From a checkpoint of a small self-supervised image encoder: arch mlp_mixer, 21300 steps.
Rows from block 3 of a small self-supervised image encoder, named by matrix and row number. Rows with one number belong to one neuron. Each number is 128 + 24 x the weight over its row's rms, rounded and kept within 0 to 255. All counts start at 0.
After each neuron's rows are labels from the 100 images, of 14976, where the neuron reaches its highest value: "colour at peak" is the nearest of a few named colours to the mean colour under the peak. Only what is clearly more common there than usual is listed. The data: photos with spoken descriptions (Open Images, Localized Narratives).
# fc1: MLP up (model.blocks.3.mlp.fc1.weight, 1280x320), inputs 0-159
# fc2: MLP down (model.blocks.3.mlp.fc2.weight, 320x1280, transposed), outputs 0-159

fc1.311 [120 174 132 142 137 128 143 137 131 147 150 158 127 124 123 139  87 165 139 124 132 143 100 126 120 104 162 138 119 133 147  74 123 157 128 147 159 101 147 151 154 144 123 152 117 132  40 138 131  68  90 163 127 114 157  69 146 133  94 133 113 126 129 151 135 147 154 138 136 114 153 145 143 126 167 142 132 153 133 116 122 125 127 109 164  80 130 163 124 136 148 129  88 122 115  78 157 155 129 121 131  73 135 121 136 134 116 146 127 152 151 167 132 120 143 145 151 136 146  91 160 125 104 166  90 116 138  93 180 130 114 118 108 105 154 128 141 176 131 106 132 136 170 111 148 147 125 117 148 145 138 141 106 161 130 151 137  97 148 153]
fc2.311 [183 185 112 138 111 132  80 152 148 160 125 129 119 217 129 149  78 132  92 123 131 130  74 144 129 119 151 151  60 153 128 114  87 146 112 135 132 112 122 146 138 130 110 141 127  93  93 112 122 136 118 134 131  93 153  68 127 143 113 111 106 124 157 115 131 137 139 128 115 180 120 130 138 135 128 135 142 112 157 118 143 142 163 125 119 100 123 104 140 163 140 134 115 122 156  78  95 148 132 172 167  98 120 149 142 145 124 130 114 181 133  85 151 157 123 147  99 125 157 136 132 155 127 132  86 154 149 136 127 156 145 141  95 119 132 142 163 129 141 112 136 164 147 128 109 128 150 107 134 154 121 125  97  99 123 136 125 134 113 129]
colour at peak: black

fc1.600 [167 154  96 110  86  90 153 109 170 123 159 154 113 127 136 125 122 166 130 170 156 141  87 160 131 125 147 123 121 152 163  93 111 100 153 106 172  99 128 107 134 147 123 150 123 156 102 130 137  84  92 144 171  94 133 140  94 115 104  91 131 126 146 136 155 127 129 115 154 128 143 120 127 167 131 104 115 131 132 106 161 108 136 130 148 101 134 151 169 148 116 128  80 136 160 112 123 161 126 132 131 149 125 124  93 129 129 153 138 140  89 115  90 108 154 112 149 160 137 142 147 119  90 126  80 132 116  85 161 166 140 131 166  81 117 131 116 131 150  86 123 105 138  97 114 154 139 117 148 145 120 135 141 124 156 141 141  90 145 163]
fc2.600 [130  77 111 139 117 114 161  94 133 149 140 131 158 159 120 154  99 149 126 121 122 157 107 144 142 128 149 140  97 111 118 124  60 166  94 131 129 116 138 134 139  98 167 125 121 175 153  94 140 109  72 134 109  93 125 128 145 136  92 103 103 107 137 131 124 139 125 121 146 161 131 126 157 163 139 133 124 123 152 128 130 172 127 171 122 115 134 119 118 128 142 151 115 146 143  96 121 112 133  70 155 124 120 137 111 133 109 195 138 140  69 136 178 127 134 142 131 131 153 167 116 150 100 144  72 153 126 107 158 134 130 146  99  62 163 150 125 154 153 113  99 134 126  84 120 122 138 100 149 158 142 116 119  93 136 158 149 111 108 125]
colour at peak: pink

fc1.68 [179 122 156 170 140 128 110 159 138 156 120 147  83 144 132 131 108 159 127 131 118 147 152 146 152 120 131 133  88 139 113 105 109 175 145 119 128 112 167 153 129  98 167 125 135  82  77 134 133 123 121 162  72 154 140 119 127 146 120 138 137 135  92 156 111 162 141 114 155 164 109 159 144 114  92 121 128 106 149 163 146 129 158 149 144  94 142 155 168 176 153 116 137 163 158  99  98 115 119 124 142 123 117 145 161 145 107  71 156 106 101 128 126 171 150 163 161 132 153 106 109 118 121 137 121 115 162 107 151 128 180 149 124 101 174 131 119 113 109 126 141 130 111 144 105 136 152 159 110 127 138 105 141  75 146 147 179 132 170 126]
fc2.68 [112  96 120 136 103  79 127 114 152 172 130 116 149 145 121 147 105 112 116 116 107 154 131 146  78 102 161 180  97  90 108 130 104 139 117 119 147 111 118 132 136 112 126 157 101 146 159 137 124 119  98 134 139  99  99 153 110 142 123 106 107 119 150 124 159 148 134 142 169 169 120 129 143 144 153 124 162 105 147 115 133 164 167 166 125 113 109 126 141 165 137 153 101 132 127 113 116 104 124 109 162 139 112 143 166 136 114  93 101 159  76 153 162 168 111 185 111 136 126 158 120 162 104 192  83 147 100  93 180 128 126 144  85  83 138 141  91 148 150 120 121 144 118 145 129 131 137  97 144 180 141 111 147 104 155 140 129 106 102 119]
colour at peak: grey

fc1.135 [124 106 142 129 117 133 105 140 175 140 172  98 156 132 115 135  84 159  93 129 143 111  86 157 121 111 132 125 114 170 117 140  96 139 139 146  85 136 118 131 155 134 126 145 109 129  95 113 107 122 115 109 118 136 154 106 106 132  91  91 111 140 120 153 163 165 125 119 107 172 139 150 148  84 145 146 173 149 142 108 129 127 152 121 122  81 130 150 168 138 151 153 143 130 120 102 145  91 120  84 132  93 117 176 158 122 166 155 131  99 107 122 153 142  99 134 122 154 130  73 144 127 111 113 122 140 138 117 165 171 142 162 128 125 170 129 100 146 123 123 112 136 151  93 102 127 146 147 165 138 143 152 130 129 154 116 149 114 146 179]
fc2.135 [151 161 139 138 111  88 126  91 142 158 136 132 145 132 127 146  82 143 113 130 127 152  83 150 108 133 148 126 110 112 124  82 112 147 121 141 130 112 131 136 139 125 169 134 133 130 130 110 145 102  95 133 139  82 127 142 143 144 101 117 114 105 121 125 127 155 135 152 148 146 114 126 163 177 158 119 130 121 156 108 143 154 146 146 121 113 136 143 144 150 147 132  90 150 125 120  88  97 136 105 136 133 143 137 124 144 122 106 112 136 115 167 122 127 131 162 156 127 144 108 119 150 100 149 107 172 126  88 159 132 139 138 112  23 148 137  89 167 135 105 147 152 117 132 110 139 159 105 151 149 138 120 132 112 147 135 148 114 119 121]
colour at peak: brown

fc1.553 [193 171 106 152 100 122 170 114 181 159 146 131 158 135 147 153 116 148 103 133 137 168  84 133 108 131  90 133 120 143 137 144 129 125 139 135 108 112 136 155 146 151 148 144 108 131 124 126 132  95 108 139 148 138 177 117 150 161  75 107  95 118 131 133 159 153 117 130 166  74 120 146 109 202 163 144 135 102 128  92 129 138 107 149 149  92 162 156 139 124 148 130  81 107 113 114  82 127 147 151 170 165 131 137 126 121 137 131 136 118 130 136 114 105 161 145 144 118 166 149 137 150  97 168 104 208 141 145 157 159 132 125  87 127 121 147  93 123 150 125 150 136 137 149 140 158 181 111 174 111 157 102 131 121 144 133 131  94 104 115]
fc2.553 [ 97  54  97 134 115 135 122 121 148 167 134 137 147 163 133 176 108 145 125 135 117  81 106 150 133 113 125 164  83 106 117 151  53 149 127 137 152 120 134 139 139 125 165 114 126 118 112  95 123 131  90 145 121 137 142  97  93 147  78  95 111 113 108 148 114 140 130  79 115 116 132 131 158 111 143 126 187 127 171 125 152 184 115 138 126 119 120 126 135 113 162 137 115 137 135 119 157  98 144 104 164 132 110 176 124 136 138 141 133 151  79 145 161 205 118 150 102 139 143 132 157 185 106 137  85 116 154 166 157 148 137 143 107 120 159 138 152 164 152 123 115 112 134 104 106 131  93 107 148 172 148 115 103 108 147 145 137 114 113 143]
colour at peak: pink; white

fc1.274 [123 142 116 157 154 144 181 109 138 117 118 132 145 131 153 161 128 133 125 113 141 185  79 131 158 140 155 159 109 128 148 129 133 182 148 168 174 101 120 133 162 146 151 151 150 164 108 108 146  94  99 156 146  77 158  56 170 142 145 121 142 122 119 127 126 140 140 132 138  98 160 113 139 133 157 124 130 110 121 131 123 158 149 140 138 109 153 134 129 155 149 141 129 130 161 111 118 141 121 127 141  88 136 148 121 156 150 146 119 161 104 146 132 104 138 136 156 139 157 104 127 119  92 130  76 114 149  83 170 158 119 117  99 102 137 146 113 164 167 117 108 161 153 134 146 146 136 129 168 154 165 144 105 139 143 143 142 106 134 156]
fc2.274 [178 160 124 164  86  90  84 138 121 154 114 125 138 202 141 116 120 119 126 133 130 125 100 145 121 115 122 137  80 130 120 119 119 126 120 145 103  91 135 129 132 134 123 140 159 106 136 142 140 122 106 142 124 100 134 108 134 135 110 133 114  84 147 100 111 133 161 119 137 130 147 132 121 152 118 155 107 132 138 140 123 128 184 200 101 132 123  99 130 169 125 120 124 123 140  64 114 171 135 159 171 133 127 139 138 166  97 107 146 184 112 129 150 155 151 148 112 111 122 145 108  95 144 181 116 142 148  77 132 150 137 118 102  60 140 130 164 122 122 140 129 153 125 165 112 103 158 129 146 118 116 127 114  89 136 142 136 121 109 144]
colour at peak: black

fc1.627 [166 100 104 113  86 112 206 140 153 186 155 137 113 101 118 160  64 148 149 114 147 138 118 154  97 144 112 163 122 124 144 116 136 170 112 172 101 133 116 145 145 164 160 152 127 165 149 189 129 125 126 138  86 148 157 132 130 159 115 109 119 125 159 131 123 119 128  76 129 127 148 162 128  97  95 107 145 110 115  92 141 137 144 124 124 136 159 117 123 157 131 150 117 156 153 133 115 115 131 109 136 163 158 157 157 126 147  98 122 157  67 133  99 189 115 156 122 102 137 138 155 112 125 127 117 101 103 113 125 141 139 145 100 100 135 108 106 139 132 131 113  85 104 168 117 110 113 111 139 155 111 126 152 106 126 144 144 120 127 105]
fc2.627 [120 102 104 142 109 123 171  77 141 180 130  97 115 133 138 158 107 144 117 172 117 102 179 130 126 100 127 194 143 111 127 115  97 135 108 147 155 126 119 124 117 148 150  87  99 119 148  89 108 158 114 132 110 132 170 151 125 137 140 116 117 112 179 137 128 132 140 104 149 125 112 131 109 100 134 146 176 119 131 119 122 188 172 167 119 125 120 132 129 157 106 113 141 128 123 168 158  87 125 124 116 130 143 123  81 169 126 120 141 176 135 173 187 179 105 109  80 121 145 174 151 164 128 171 125  93 138 139 136 144 124 125 104 165 109 123 138 134 133 121 125  79 134  80  95 120 110 111 141 136 127 132 166 100 127 130 174 106 127 132]
colour at peak: grey

fc1.231 [161 141 140 166 175 152 146 103 121 147 136 124 114 161 124 147 156 137 139 112 157 146 116 127 169 124 154 123  82  94 156  85 129 149 140 146  92 141 151 122 121 139 121 148 111 167  59 137 134 133 105 117 111  57 105  60 161 115 117 162 108 151 153 122 133 156 150 119 130 111 168 129 121 109 116 163 130 139 116 118 113 145 151 144 140 135 143 169 124 115 144 132 109 147 192 118 147 177 155  91 165  64 147 134 123 129 133 165 117 161 111 150 127 116 143 156 142 139 146  94 153 111 115 136 128 119 178  68 166 136 104 147 129  93 139 127 109 137 133 115 108  88 160 133  96 147 176 112 143 127 151 112  93 143 126 154 112 107 127 154]
fc2.231 [157 166 150 135  82  77  99 102 144 136 146 141 142 197 125 129  95 135 118 117 125 165 121 135 114  69 157 119 112  76 113 145 129 138  87 130 128 104 118 131 140 123 130 137 129 135 136 152 136 103 128 136 153 108 122 110 146 134 144 130  90 118 131 117 145 144 136 155 127 135 128 128 159 181 150 137 105 104 130 118 137 149 146 159 109 125 134 124 125 148 142 134 111 133 132  77 102 177 135 164 145 139 124 120 122 130 122  51 120 139 165  88 137 112 125 147 131 132 139 158 109 121 114 158 102 165 145  94 151 149 127 134  48 147 145 136 130 138 141 125 142 168 124 130 143 139 189 105 137 134 126 103 147  85 143 140 128 125 107 121]
colour at peak: black

fc1.473 [127  99 168 155 104  79 122  96 152 104 157 113 175 131 137 138 139 172 105 156 171 177 129 102  93 135 174 165  95  90 111 110 117 111 104 131  76 122 119 129 155 146 100 172 131 106 138 153 151  90 111 120 130 111 126 147 125 106 138  98 123 121 104 108 140 181 144 179 129 133 124 105 138 182 118 106 140 134 158 140 129 131 168 168 151 109 140 149 152 156 157 139 111 124 107  77 155 141 146 124 140 153 145 136 149 162 123  88 101 138  95 159 106 135 151 143 132 162 164  98 139 111 138 146 103 138 132 115 119 121 143 144 130  85 163 130 102 113 119 103 157 119 135 149 113 139 145 136 126 154 146 140 122 125 122 135 154 142 131 140]
fc2.473 [132 120 135 160 119 141  58  67 128 181 117 145 110 153 123 118  96 117 110 176 126 118 121 143  81 140 117 132 112 103 119 116 117  77 149 158  80 122 127 116 115 122 159 125 157 127 132 117 128 139  98 126 127  84 110 114 135 131 108 129 141 101 150 115 144 102 135 119  88  90 125 132 104 214 120 139 104 124 171 115 120 169 146 115 105 130 106 141 108 133 158  97  96 137 145 146 125 100 119 128 174 117 145 145 135 133 146 142 129 127 112 201 162 165 114 126 132  94 136 129 145 152 144 119 111 134 131 160 121 112 149 137 120  56 139 116  84 151  98 117 133 125 139 112 124 108 136 133 100 127 117 106 132 110 102 108 149 114 150 121]
colour at peak: grey

fc1.567 [176 103 114 156  83 112 145 138 159 140 175 117 153 117 152 142 143 123 130 130 170 122 112 112 111 112 157 112 120 131 118 103  72 157 137 136 146 103 165 176 165 126 142 112 163  93 139 127 149 114 100 114 166  97 143 147 154 153 126  99 148 151 145 175 138 174 149 167 166 175 144 130 124 172 149  96 164 138 115 148 126 121 136 135 142 109 118 131 127 143 119 171 119 121 159 101  68  77 127  84 120 136 117 125  94 103 141  84 141 121 110 125 122 141 118 144 151 140 130 110  95 120  97 169 114 148 130 117 150 128 102 145 139 140 123 162  94 148 131  88 135 151 137 126 105 134 124 143 124 182 146 130 166 109 148 127 159 135 149 117]
fc2.567 [130 102 127 123  93 101 141  89 161 170 126 138 145 166 113 159 109 124 128 134 123 157 106 139  71 116 164 144 104  99 115  94  96 152 108 123 132 109 107 119 135 110 144 143 142 109 132 119 137 115  80 136 135  93 120 120 148 130 113 111 120 106 136 130 133 157 125 149 163 191 113 122 158 178 157 150 151 124 171 130 148 143 124 180 119 119 125 121 136 162 142 142 102 145 128 110 123  88 130 103 157 155 130 138 121 140 120 118 116 143 104 163 151 163 127 172 102 119 149 166 108 162 113 152 104 185 131 138 164 114 138 134  85  48 141 131 112 149 132 118 116 129 143 120 116 139 158 115 148 157 125 117 116 108 143 143 135 121 115 128]
colour at peak: grey