From a checkpoint of a small self-supervised image encoder.
Model: 7.31M parameters, 32-pixel images, arch mlp_mixer, norm layernorm_no_bias, activation gelu, layers 8, width 320.
Rows from block 3 of a small self-supervised image encoder, named by matrix and row number. Rows with one number belong to one neuron. Each number is 200 + 20 x the weight over its row's rms, rounded and kept within 0 to 999. All counts start at 0.
After each neuron's rows are labels from the 100 images, of 14976, where the neuron reaches its highest value: "responds to" is what is common among them. Only what is clearly more common there than usual is listed. The data: photos with spoken descriptions (Open Images, Localized Narratives).
# fc1: MLP up (model.blocks.3.mlp.fc1.weight, 1280x320), inputs 160-319
# fc2: MLP down (model.blocks.3.mlp.fc2.weight, 320x1280, transposed), outputs 160-319

fc1.110,196,208,224,207,210,183,173,211,175,212,217,179,182,200,185,176,196,227,156,214,214,181,191,197,171,207,204,187,228,182,210,169,199,208,223,202,197,192,204,223,171,187,225,223,214,183,215,196,192,215,156,163,225,194,223,207,207,197,212,227,193,214,143,216,198,188,176,183,197,191,213,212,216,219,196,184,195,221,189,192,183,172,193,232,203,169,205,220,180,181,168,171,210,251,201,188,202,195,164,180,180,205,231,152,185,198,179,202,189,223,204,190,161,186,202,192,167,200,196,225,168,231,179,213,206,207,197,217,201,233,170,195,202,210,209,218,183,168,217,218,205,180,171,249,222,205,192,197,232,150,179,208,208,191,197,203,193,228,192,192
fc2.110,200,200,185,174,178,184,201,211,204,206,214,217,212,199,181,219,192,222,197,233,190,197,205,193,191,199,227,235,225,208,211,194,181,189,208,221,179,186,196,188,202,177,212,206,201,177,177,139,154,209,167,185,236,206,199,228,206,184,159,185,199,218,187,218,181,200,211,189,217,189,200,201,202,197,148,172,186,221,220,223,205,200,196,228,178,197,207,172,214,210,195,164,198,276,245,177,223,207,148,210,229,226,166,183,191,220,192,209,224,192,213,230,180,186,176,225,189,193,179,184,187,229,214,224,224,186,178,186,207,214,196,212,212,184,242,219,201,200,213,225,223,198,192,231,225,138,237,211,201,149,208,223,196,211,182,211,210,171,186,195
responds to: text has "grass"; text has "plants"

fc1.589,214,222,187,204,190,207,205,229,203,199,190,216,176,236,192,169,189,175,219,210,182,200,182,216,213,223,221,169,172,168,291,228,227,183,226,196,209,198,259,194,210,180,203,173,193,180,180,199,162,207,196,214,199,174,204,191,193,191,170,214,187,208,194,226,175,191,210,211,218,173,192,200,232,229,209,228,177,190,205,222,195,187,182,199,207,204,173,228,223,183,187,205,200,207,220,212,195,196,174,212,210,195,169,173,206,232,206,227,210,215,198,231,193,189,207,239,205,186,164,188,200,171,191,200,196,170,214,173,184,229,195,232,182,215,257,183,195,207,200,237,211,205,200,207,171,195,202,196,173,170,186,198,192,218,192,184,222,225,192,244
fc2.589,189,195,199,195,178,198,198,191,192,208,243,200,218,171,186,192,213,208,202,210,192,190,217,190,174,193,224,191,168,197,224,207,163,180,211,201,175,185,217,199,213,177,224,259,202,196,193,177,140,204,180,186,195,192,200,179,189,195,199,193,173,222,162,156,194,195,208,210,198,189,180,175,195,187,205,166,188,264,214,242,202,197,199,175,186,198,189,151,198,202,176,198,201,186,251,178,231,201,173,197,195,220,187,174,170,223,189,211,212,200,213,202,186,189,188,199,242,189,177,194,183,196,197,218,214,185,167,182,202,220,186,231,181,192,228,227,204,201,256,224,211,199,191,211,221,181,237,211,171,158,240,223,219,198,184,221,211,194,160,210
responds to: text has "dark"; text has "playing"

fc1.585,197,215,202,214,190,202,190,206,173,185,232,200,223,206,192,179,185,193,189,225,187,217,195,172,196,211,211,217,158,197,220,185,176,207,232,229,186,185,203,223,238,199,206,212,211,204,217,213,176,207,196,174,164,190,201,210,207,186,223,212,201,224,222,212,195,190,215,184,187,165,207,219,186,199,205,204,197,205,209,190,187,183,227,190,181,197,223,199,221,192,197,194,201,198,177,172,201,220,215,225,204,227,211,182,232,227,167,207,206,173,221,170,199,171,201,197,199,223,235,226,183,242,223,208,196,210,218,195,190,222,205,249,197,173,208,206,213,183,179,221,205,198,224,179,219,202,219,242,224,189,229,230,198,218,185,233,177,190,158,231
fc2.585,205,191,202,191,182,190,209,192,192,177,206,221,212,181,191,172,153,214,198,202,193,202,209,190,225,219,221,218,218,193,209,165,190,189,199,219,200,187,173,209,229,179,210,203,200,198,221,241,124,202,178,168,208,180,198,196,207,192,210,168,158,213,223,206,189,209,205,191,223,187,206,217,213,204,184,188,214,227,208,214,200,203,206,208,185,198,214,169,226,205,161,180,203,226,243,150,205,202,226,196,220,219,201,211,201,211,193,207,214,180,222,249,190,187,172,219,222,186,183,209,169,209,206,218,219,234,166,197,207,213,191,205,173,195,225,220,199,201,214,224,212,202,235,138,219,159,199,217,217,162,208,218,208,209,176,206,229,222,177,214
responds to: text has "sky"

fc1.39,206,213,195,183,180,218,189,201,188,177,210,210,173,221,185,181,173,180,216,182,226,235,212,183,188,205,193,192,204,187,266,182,213,168,187,230,183,197,281,219,188,188,184,187,186,170,226,186,175,213,196,169,175,206,190,195,219,177,210,176,185,187,156,175,209,189,203,219,205,204,224,206,235,195,183,222,177,214,209,210,191,197,180,212,217,183,203,188,214,200,223,202,202,151,252,189,224,208,213,190,216,195,195,172,200,206,186,204,187,202,224,206,187,214,202,209,218,202,185,173,199,199,191,214,190,209,196,202,198,226,217,179,212,204,233,213,206,172,227,222,230,193,188,185,178,167,195,206,178,160,223,180,242,218,203,213,226,220,165,231
fc2.39,197,199,181,168,185,209,200,201,201,210,252,206,220,167,178,175,186,203,222,205,193,203,201,178,183,192,227,197,191,194,230,217,168,183,212,197,193,179,208,198,198,192,216,248,190,184,181,168,159,198,176,185,195,180,191,181,172,184,203,183,180,223,191,175,197,202,209,204,206,186,184,201,190,198,193,192,196,256,207,243,191,197,201,205,188,193,187,169,211,204,174,191,203,176,238,163,210,195,173,212,191,209,189,207,184,226,206,216,208,213,222,201,177,180,186,220,225,180,167,204,166,214,207,206,222,184,156,207,188,219,179,215,187,188,230,222,201,192,246,226,215,195,200,181,219,179,231,207,167,187,243,227,200,201,167,213,220,207,197,206
responds to: text has "sky"

fc1.751,205,200,194,164,204,209,190,204,199,180,200,219,237,239,175,186,191,197,188,217,179,167,227,154,199,161,239,240,201,206,237,203,170,189,228,192,179,214,207,192,208,149,206,213,218,210,194,247,199,181,186,173,209,189,219,187,234,160,212,170,189,229,199,243,210,225,226,213,233,199,209,196,208,199,176,209,227,169,203,189,214,220,234,183,153,210,210,205,219,192,211,192,194,201,228,188,197,205,216,196,229,207,221,212,227,201,197,190,226,190,199,223,179,165,184,212,210,194,226,189,173,251,229,193,205,221,236,203,180,227,178,227,175,210,197,207,186,190,196,191,200,183,198,205,229,170,208,225,167,190,227,210,223,207,213,216,184,213,165,219
fc2.751,217,200,186,184,170,216,188,193,209,184,198,209,214,194,176,183,165,213,210,229,179,199,204,169,208,216,215,207,213,193,196,178,184,185,199,190,179,179,163,204,227,175,218,195,181,198,217,243,168,228,183,190,170,191,199,209,207,191,197,182,197,226,191,185,174,210,208,196,216,167,199,211,220,202,218,172,211,206,219,231,189,216,201,176,178,200,187,139,207,202,183,195,214,195,190,175,225,216,195,208,228,240,174,204,188,214,191,226,217,185,209,234,192,196,177,220,209,203,134,221,198,192,211,224,214,231,200,212,219,233,192,214,181,189,229,250,204,204,194,228,215,201,183,194,222,172,233,237,200,144,210,206,211,209,185,212,187,206,138,206
responds to: text has "dark"

fc1.762,191,192,182,171,206,179,188,216,206,167,194,179,174,170,196,191,194,185,194,190,197,200,204,172,205,172,207,197,235,199,215,216,196,181,213,200,173,182,207,207,210,204,188,181,186,180,207,169,175,216,171,211,197,196,189,247,219,221,171,210,210,179,147,196,186,218,220,174,210,196,203,230,207,217,177,198,172,210,185,190,189,193,193,250,177,182,206,227,235,221,208,193,210,221,280,210,215,198,199,193,232,181,165,181,162,180,198,185,202,184,199,206,189,180,177,270,216,166,216,179,189,222,176,190,201,163,159,202,193,205,202,198,167,189,207,196,202,182,207,217,202,203,216,230,212,180,164,176,212,171,212,179,171,211,169,207,200,248,211,182
fc2.762,204,190,200,149,177,194,188,210,191,194,214,207,210,181,182,174,197,193,227,213,207,197,216,188,208,205,218,223,224,208,208,193,196,187,215,211,188,183,161,192,200,171,231,226,193,198,197,169,125,213,179,182,214,186,201,186,195,178,205,169,171,240,192,211,195,200,214,194,223,188,199,234,218,187,187,184,192,227,214,222,205,220,211,215,180,199,205,198,215,212,179,199,212,223,234,142,216,199,168,210,238,230,198,200,181,225,206,216,211,202,223,219,175,197,169,252,219,170,207,202,163,215,216,208,224,162,161,208,205,233,181,206,188,175,210,224,212,189,213,206,216,191,199,200,218,164,206,199,180,192,204,224,205,224,172,224,216,221,197,204
responds to: text has "grass"

fc1.339,186,217,184,200,182,202,197,205,192,189,218,183,209,182,197,167,221,212,212,215,196,195,187,217,187,198,186,225,194,183,222,205,180,191,217,188,195,193,177,199,163,189,224,196,221,198,190,142,245,198,180,179,229,185,220,206,183,189,206,229,215,239,230,161,198,218,201,163,223,200,201,212,239,186,209,198,211,198,201,214,193,209,207,170,195,181,193,170,236,219,192,217,197,209,193,209,200,193,155,195,200,231,212,138,180,193,183,210,202,177,189,174,161,162,217,214,220,162,253,195,156,211,205,192,225,211,150,210,181,207,186,211,223,169,168,222,221,163,205,227,223,190,191,199,188,209,204,183,191,191,216,200,222,172,214,219,209,189,181,208
fc2.339,193,195,191,219,182,193,195,205,174,200,211,202,203,237,182,165,169,246,218,211,188,191,210,166,174,203,235,220,217,147,186,232,172,196,218,209,176,190,195,204,247,239,221,221,198,189,206,179,171,201,181,177,214,190,200,163,204,189,190,191,186,221,158,197,221,198,203,203,219,205,181,208,218,199,177,171,201,224,209,220,202,185,210,214,179,197,209,185,224,210,179,173,202,216,223,165,215,211,234,195,215,228,194,211,216,220,191,209,211,194,226,204,182,194,185,225,210,195,130,182,186,203,207,212,216,163,171,202,203,225,182,222,185,178,234,231,196,188,213,232,218,186,181,229,217,234,206,216,230,144,219,205,198,213,150,222,182,189,208,205
responds to: text has "grass"

fc1.476,202,222,173,154,187,207,213,238,183,190,214,188,206,218,176,144,185,208,212,210,191,181,208,189,212,186,210,224,207,178,184,218,193,210,216,233,188,178,206,213,236,162,240,214,181,184,214,230,155,183,205,192,229,165,206,195,196,175,206,184,169,227,207,233,163,202,204,217,210,174,224,204,202,212,200,198,244,209,203,186,210,202,238,211,174,216,213,158,224,208,197,197,212,218,204,176,209,229,203,219,219,235,199,187,213,201,209,190,197,205,232,199,183,177,158,205,190,232,186,183,199,198,221,187,233,196,229,202,214,231,177,218,195,173,198,208,226,182,192,212,192,208,192,182,228,172,209,238,165,212,223,218,175,208,176,200,207,216,201,217
fc2.476,206,206,187,191,175,203,189,205,204,184,212,208,224,180,182,190,165,203,198,225,200,206,210,190,213,214,220,225,227,181,178,183,179,174,203,211,195,188,153,208,207,184,219,180,166,192,216,268,156,233,182,180,147,194,207,153,202,190,200,174,186,205,242,218,208,213,208,189,203,183,191,218,225,200,198,173,196,191,212,241,183,212,188,182,192,185,173,165,206,206,202,189,202,186,196,202,226,208,225,207,238,230,194,221,198,220,191,220,217,197,218,237,188,193,172,220,207,170,120,204,196,192,205,234,206,278,205,204,205,230,204,192,182,197,211,236,211,208,200,219,231,202,190,154,212,178,245,218,178,190,205,206,223,209,196,217,191,197,170,195
responds to: text has "dark"

fc1.165,208,205,211,188,186,223,199,224,190,196,230,189,231,209,210,201,195,195,222,185,213,197,205,185,191,199,200,232,175,255,223,206,204,199,210,222,196,197,198,191,215,178,221,218,185,211,217,215,194,201,177,200,196,178,217,219,207,215,206,175,179,200,218,232,218,217,211,219,216,188,202,207,183,208,202,243,191,202,217,208,202,183,238,186,184,221,205,232,226,229,155,218,218,198,231,171,191,219,204,209,192,255,220,198,231,216,186,222,197,212,230,217,203,232,175,204,213,185,211,183,176,229,226,211,233,224,229,201,182,215,217,227,201,186,218,234,232,219,211,228,198,190,232,201,223,188,243,227,216,210,252,217,204,225,192,213,183,245,187,225
fc2.165,192,190,198,172,196,206,215,195,202,153,208,212,198,188,185,243,205,218,205,192,188,201,200,222,245,216,215,199,199,235,208,206,206,201,201,202,215,211,169,209,197,155,222,203,191,209,215,240,176,222,160,201,195,188,200,244,202,207,203,195,201,202,188,191,172,203,197,193,207,197,215,211,217,206,173,202,205,194,203,217,189,199,190,223,195,193,207,172,209,201,153,208,193,207,185,197,204,215,138,204,204,215,180,134,215,205,175,221,208,158,202,253,198,179,201,210,209,174,202,212,211,205,187,205,211,238,227,193,208,215,186,199,187,202,216,232,188,208,190,210,223,190,191,172,197,154,190,203,233,141,213,204,208,174,217,198,202,223,127,209
responds to: text has "dark"

fc1.427,192,199,205,133,189,196,204,225,203,200,221,200,196,167,174,191,174,196,216,217,188,219,214,173,193,204,198,215,222,244,230,184,182,188,230,185,211,182,205,186,230,186,217,209,193,210,202,249,184,186,209,207,225,194,221,202,201,191,206,175,183,211,208,245,194,197,205,216,208,215,184,176,229,205,200,241,224,210,230,201,232,188,194,216,194,193,190,215,222,210,215,189,193,222,235,178,196,199,214,212,186,241,221,219,227,231,180,204,194,225,220,215,188,221,179,240,195,195,243,209,143,214,188,218,206,230,233,180,199,197,185,222,194,177,197,233,212,193,216,197,220,182,239,200,225,196,252,220,179,204,249,201,212,186,208,200,220,220,214,193
fc2.427,210,199,196,171,188,200,187,200,195,167,220,207,217,233,192,184,208,224,194,216,192,200,205,197,208,205,222,243,216,182,194,194,210,190,218,197,179,205,189,205,195,190,218,226,198,212,209,205,208,209,185,198,210,197,194,238,205,187,187,183,208,214,196,179,186,211,194,186,218,208,190,217,235,200,175,168,209,221,222,180,190,177,202,187,192,200,199,216,206,202,168,188,200,218,254,176,215,220,137,192,209,216,196,160,178,203,203,205,211,169,207,262,189,167,206,224,199,214,159,210,214,227,209,217,206,215,219,198,214,218,192,216,195,187,193,209,203,199,207,189,196,200,167,207,228,179,197,207,237,159,196,202,177,177,207,234,205,207,157,204
responds to: text has "dark"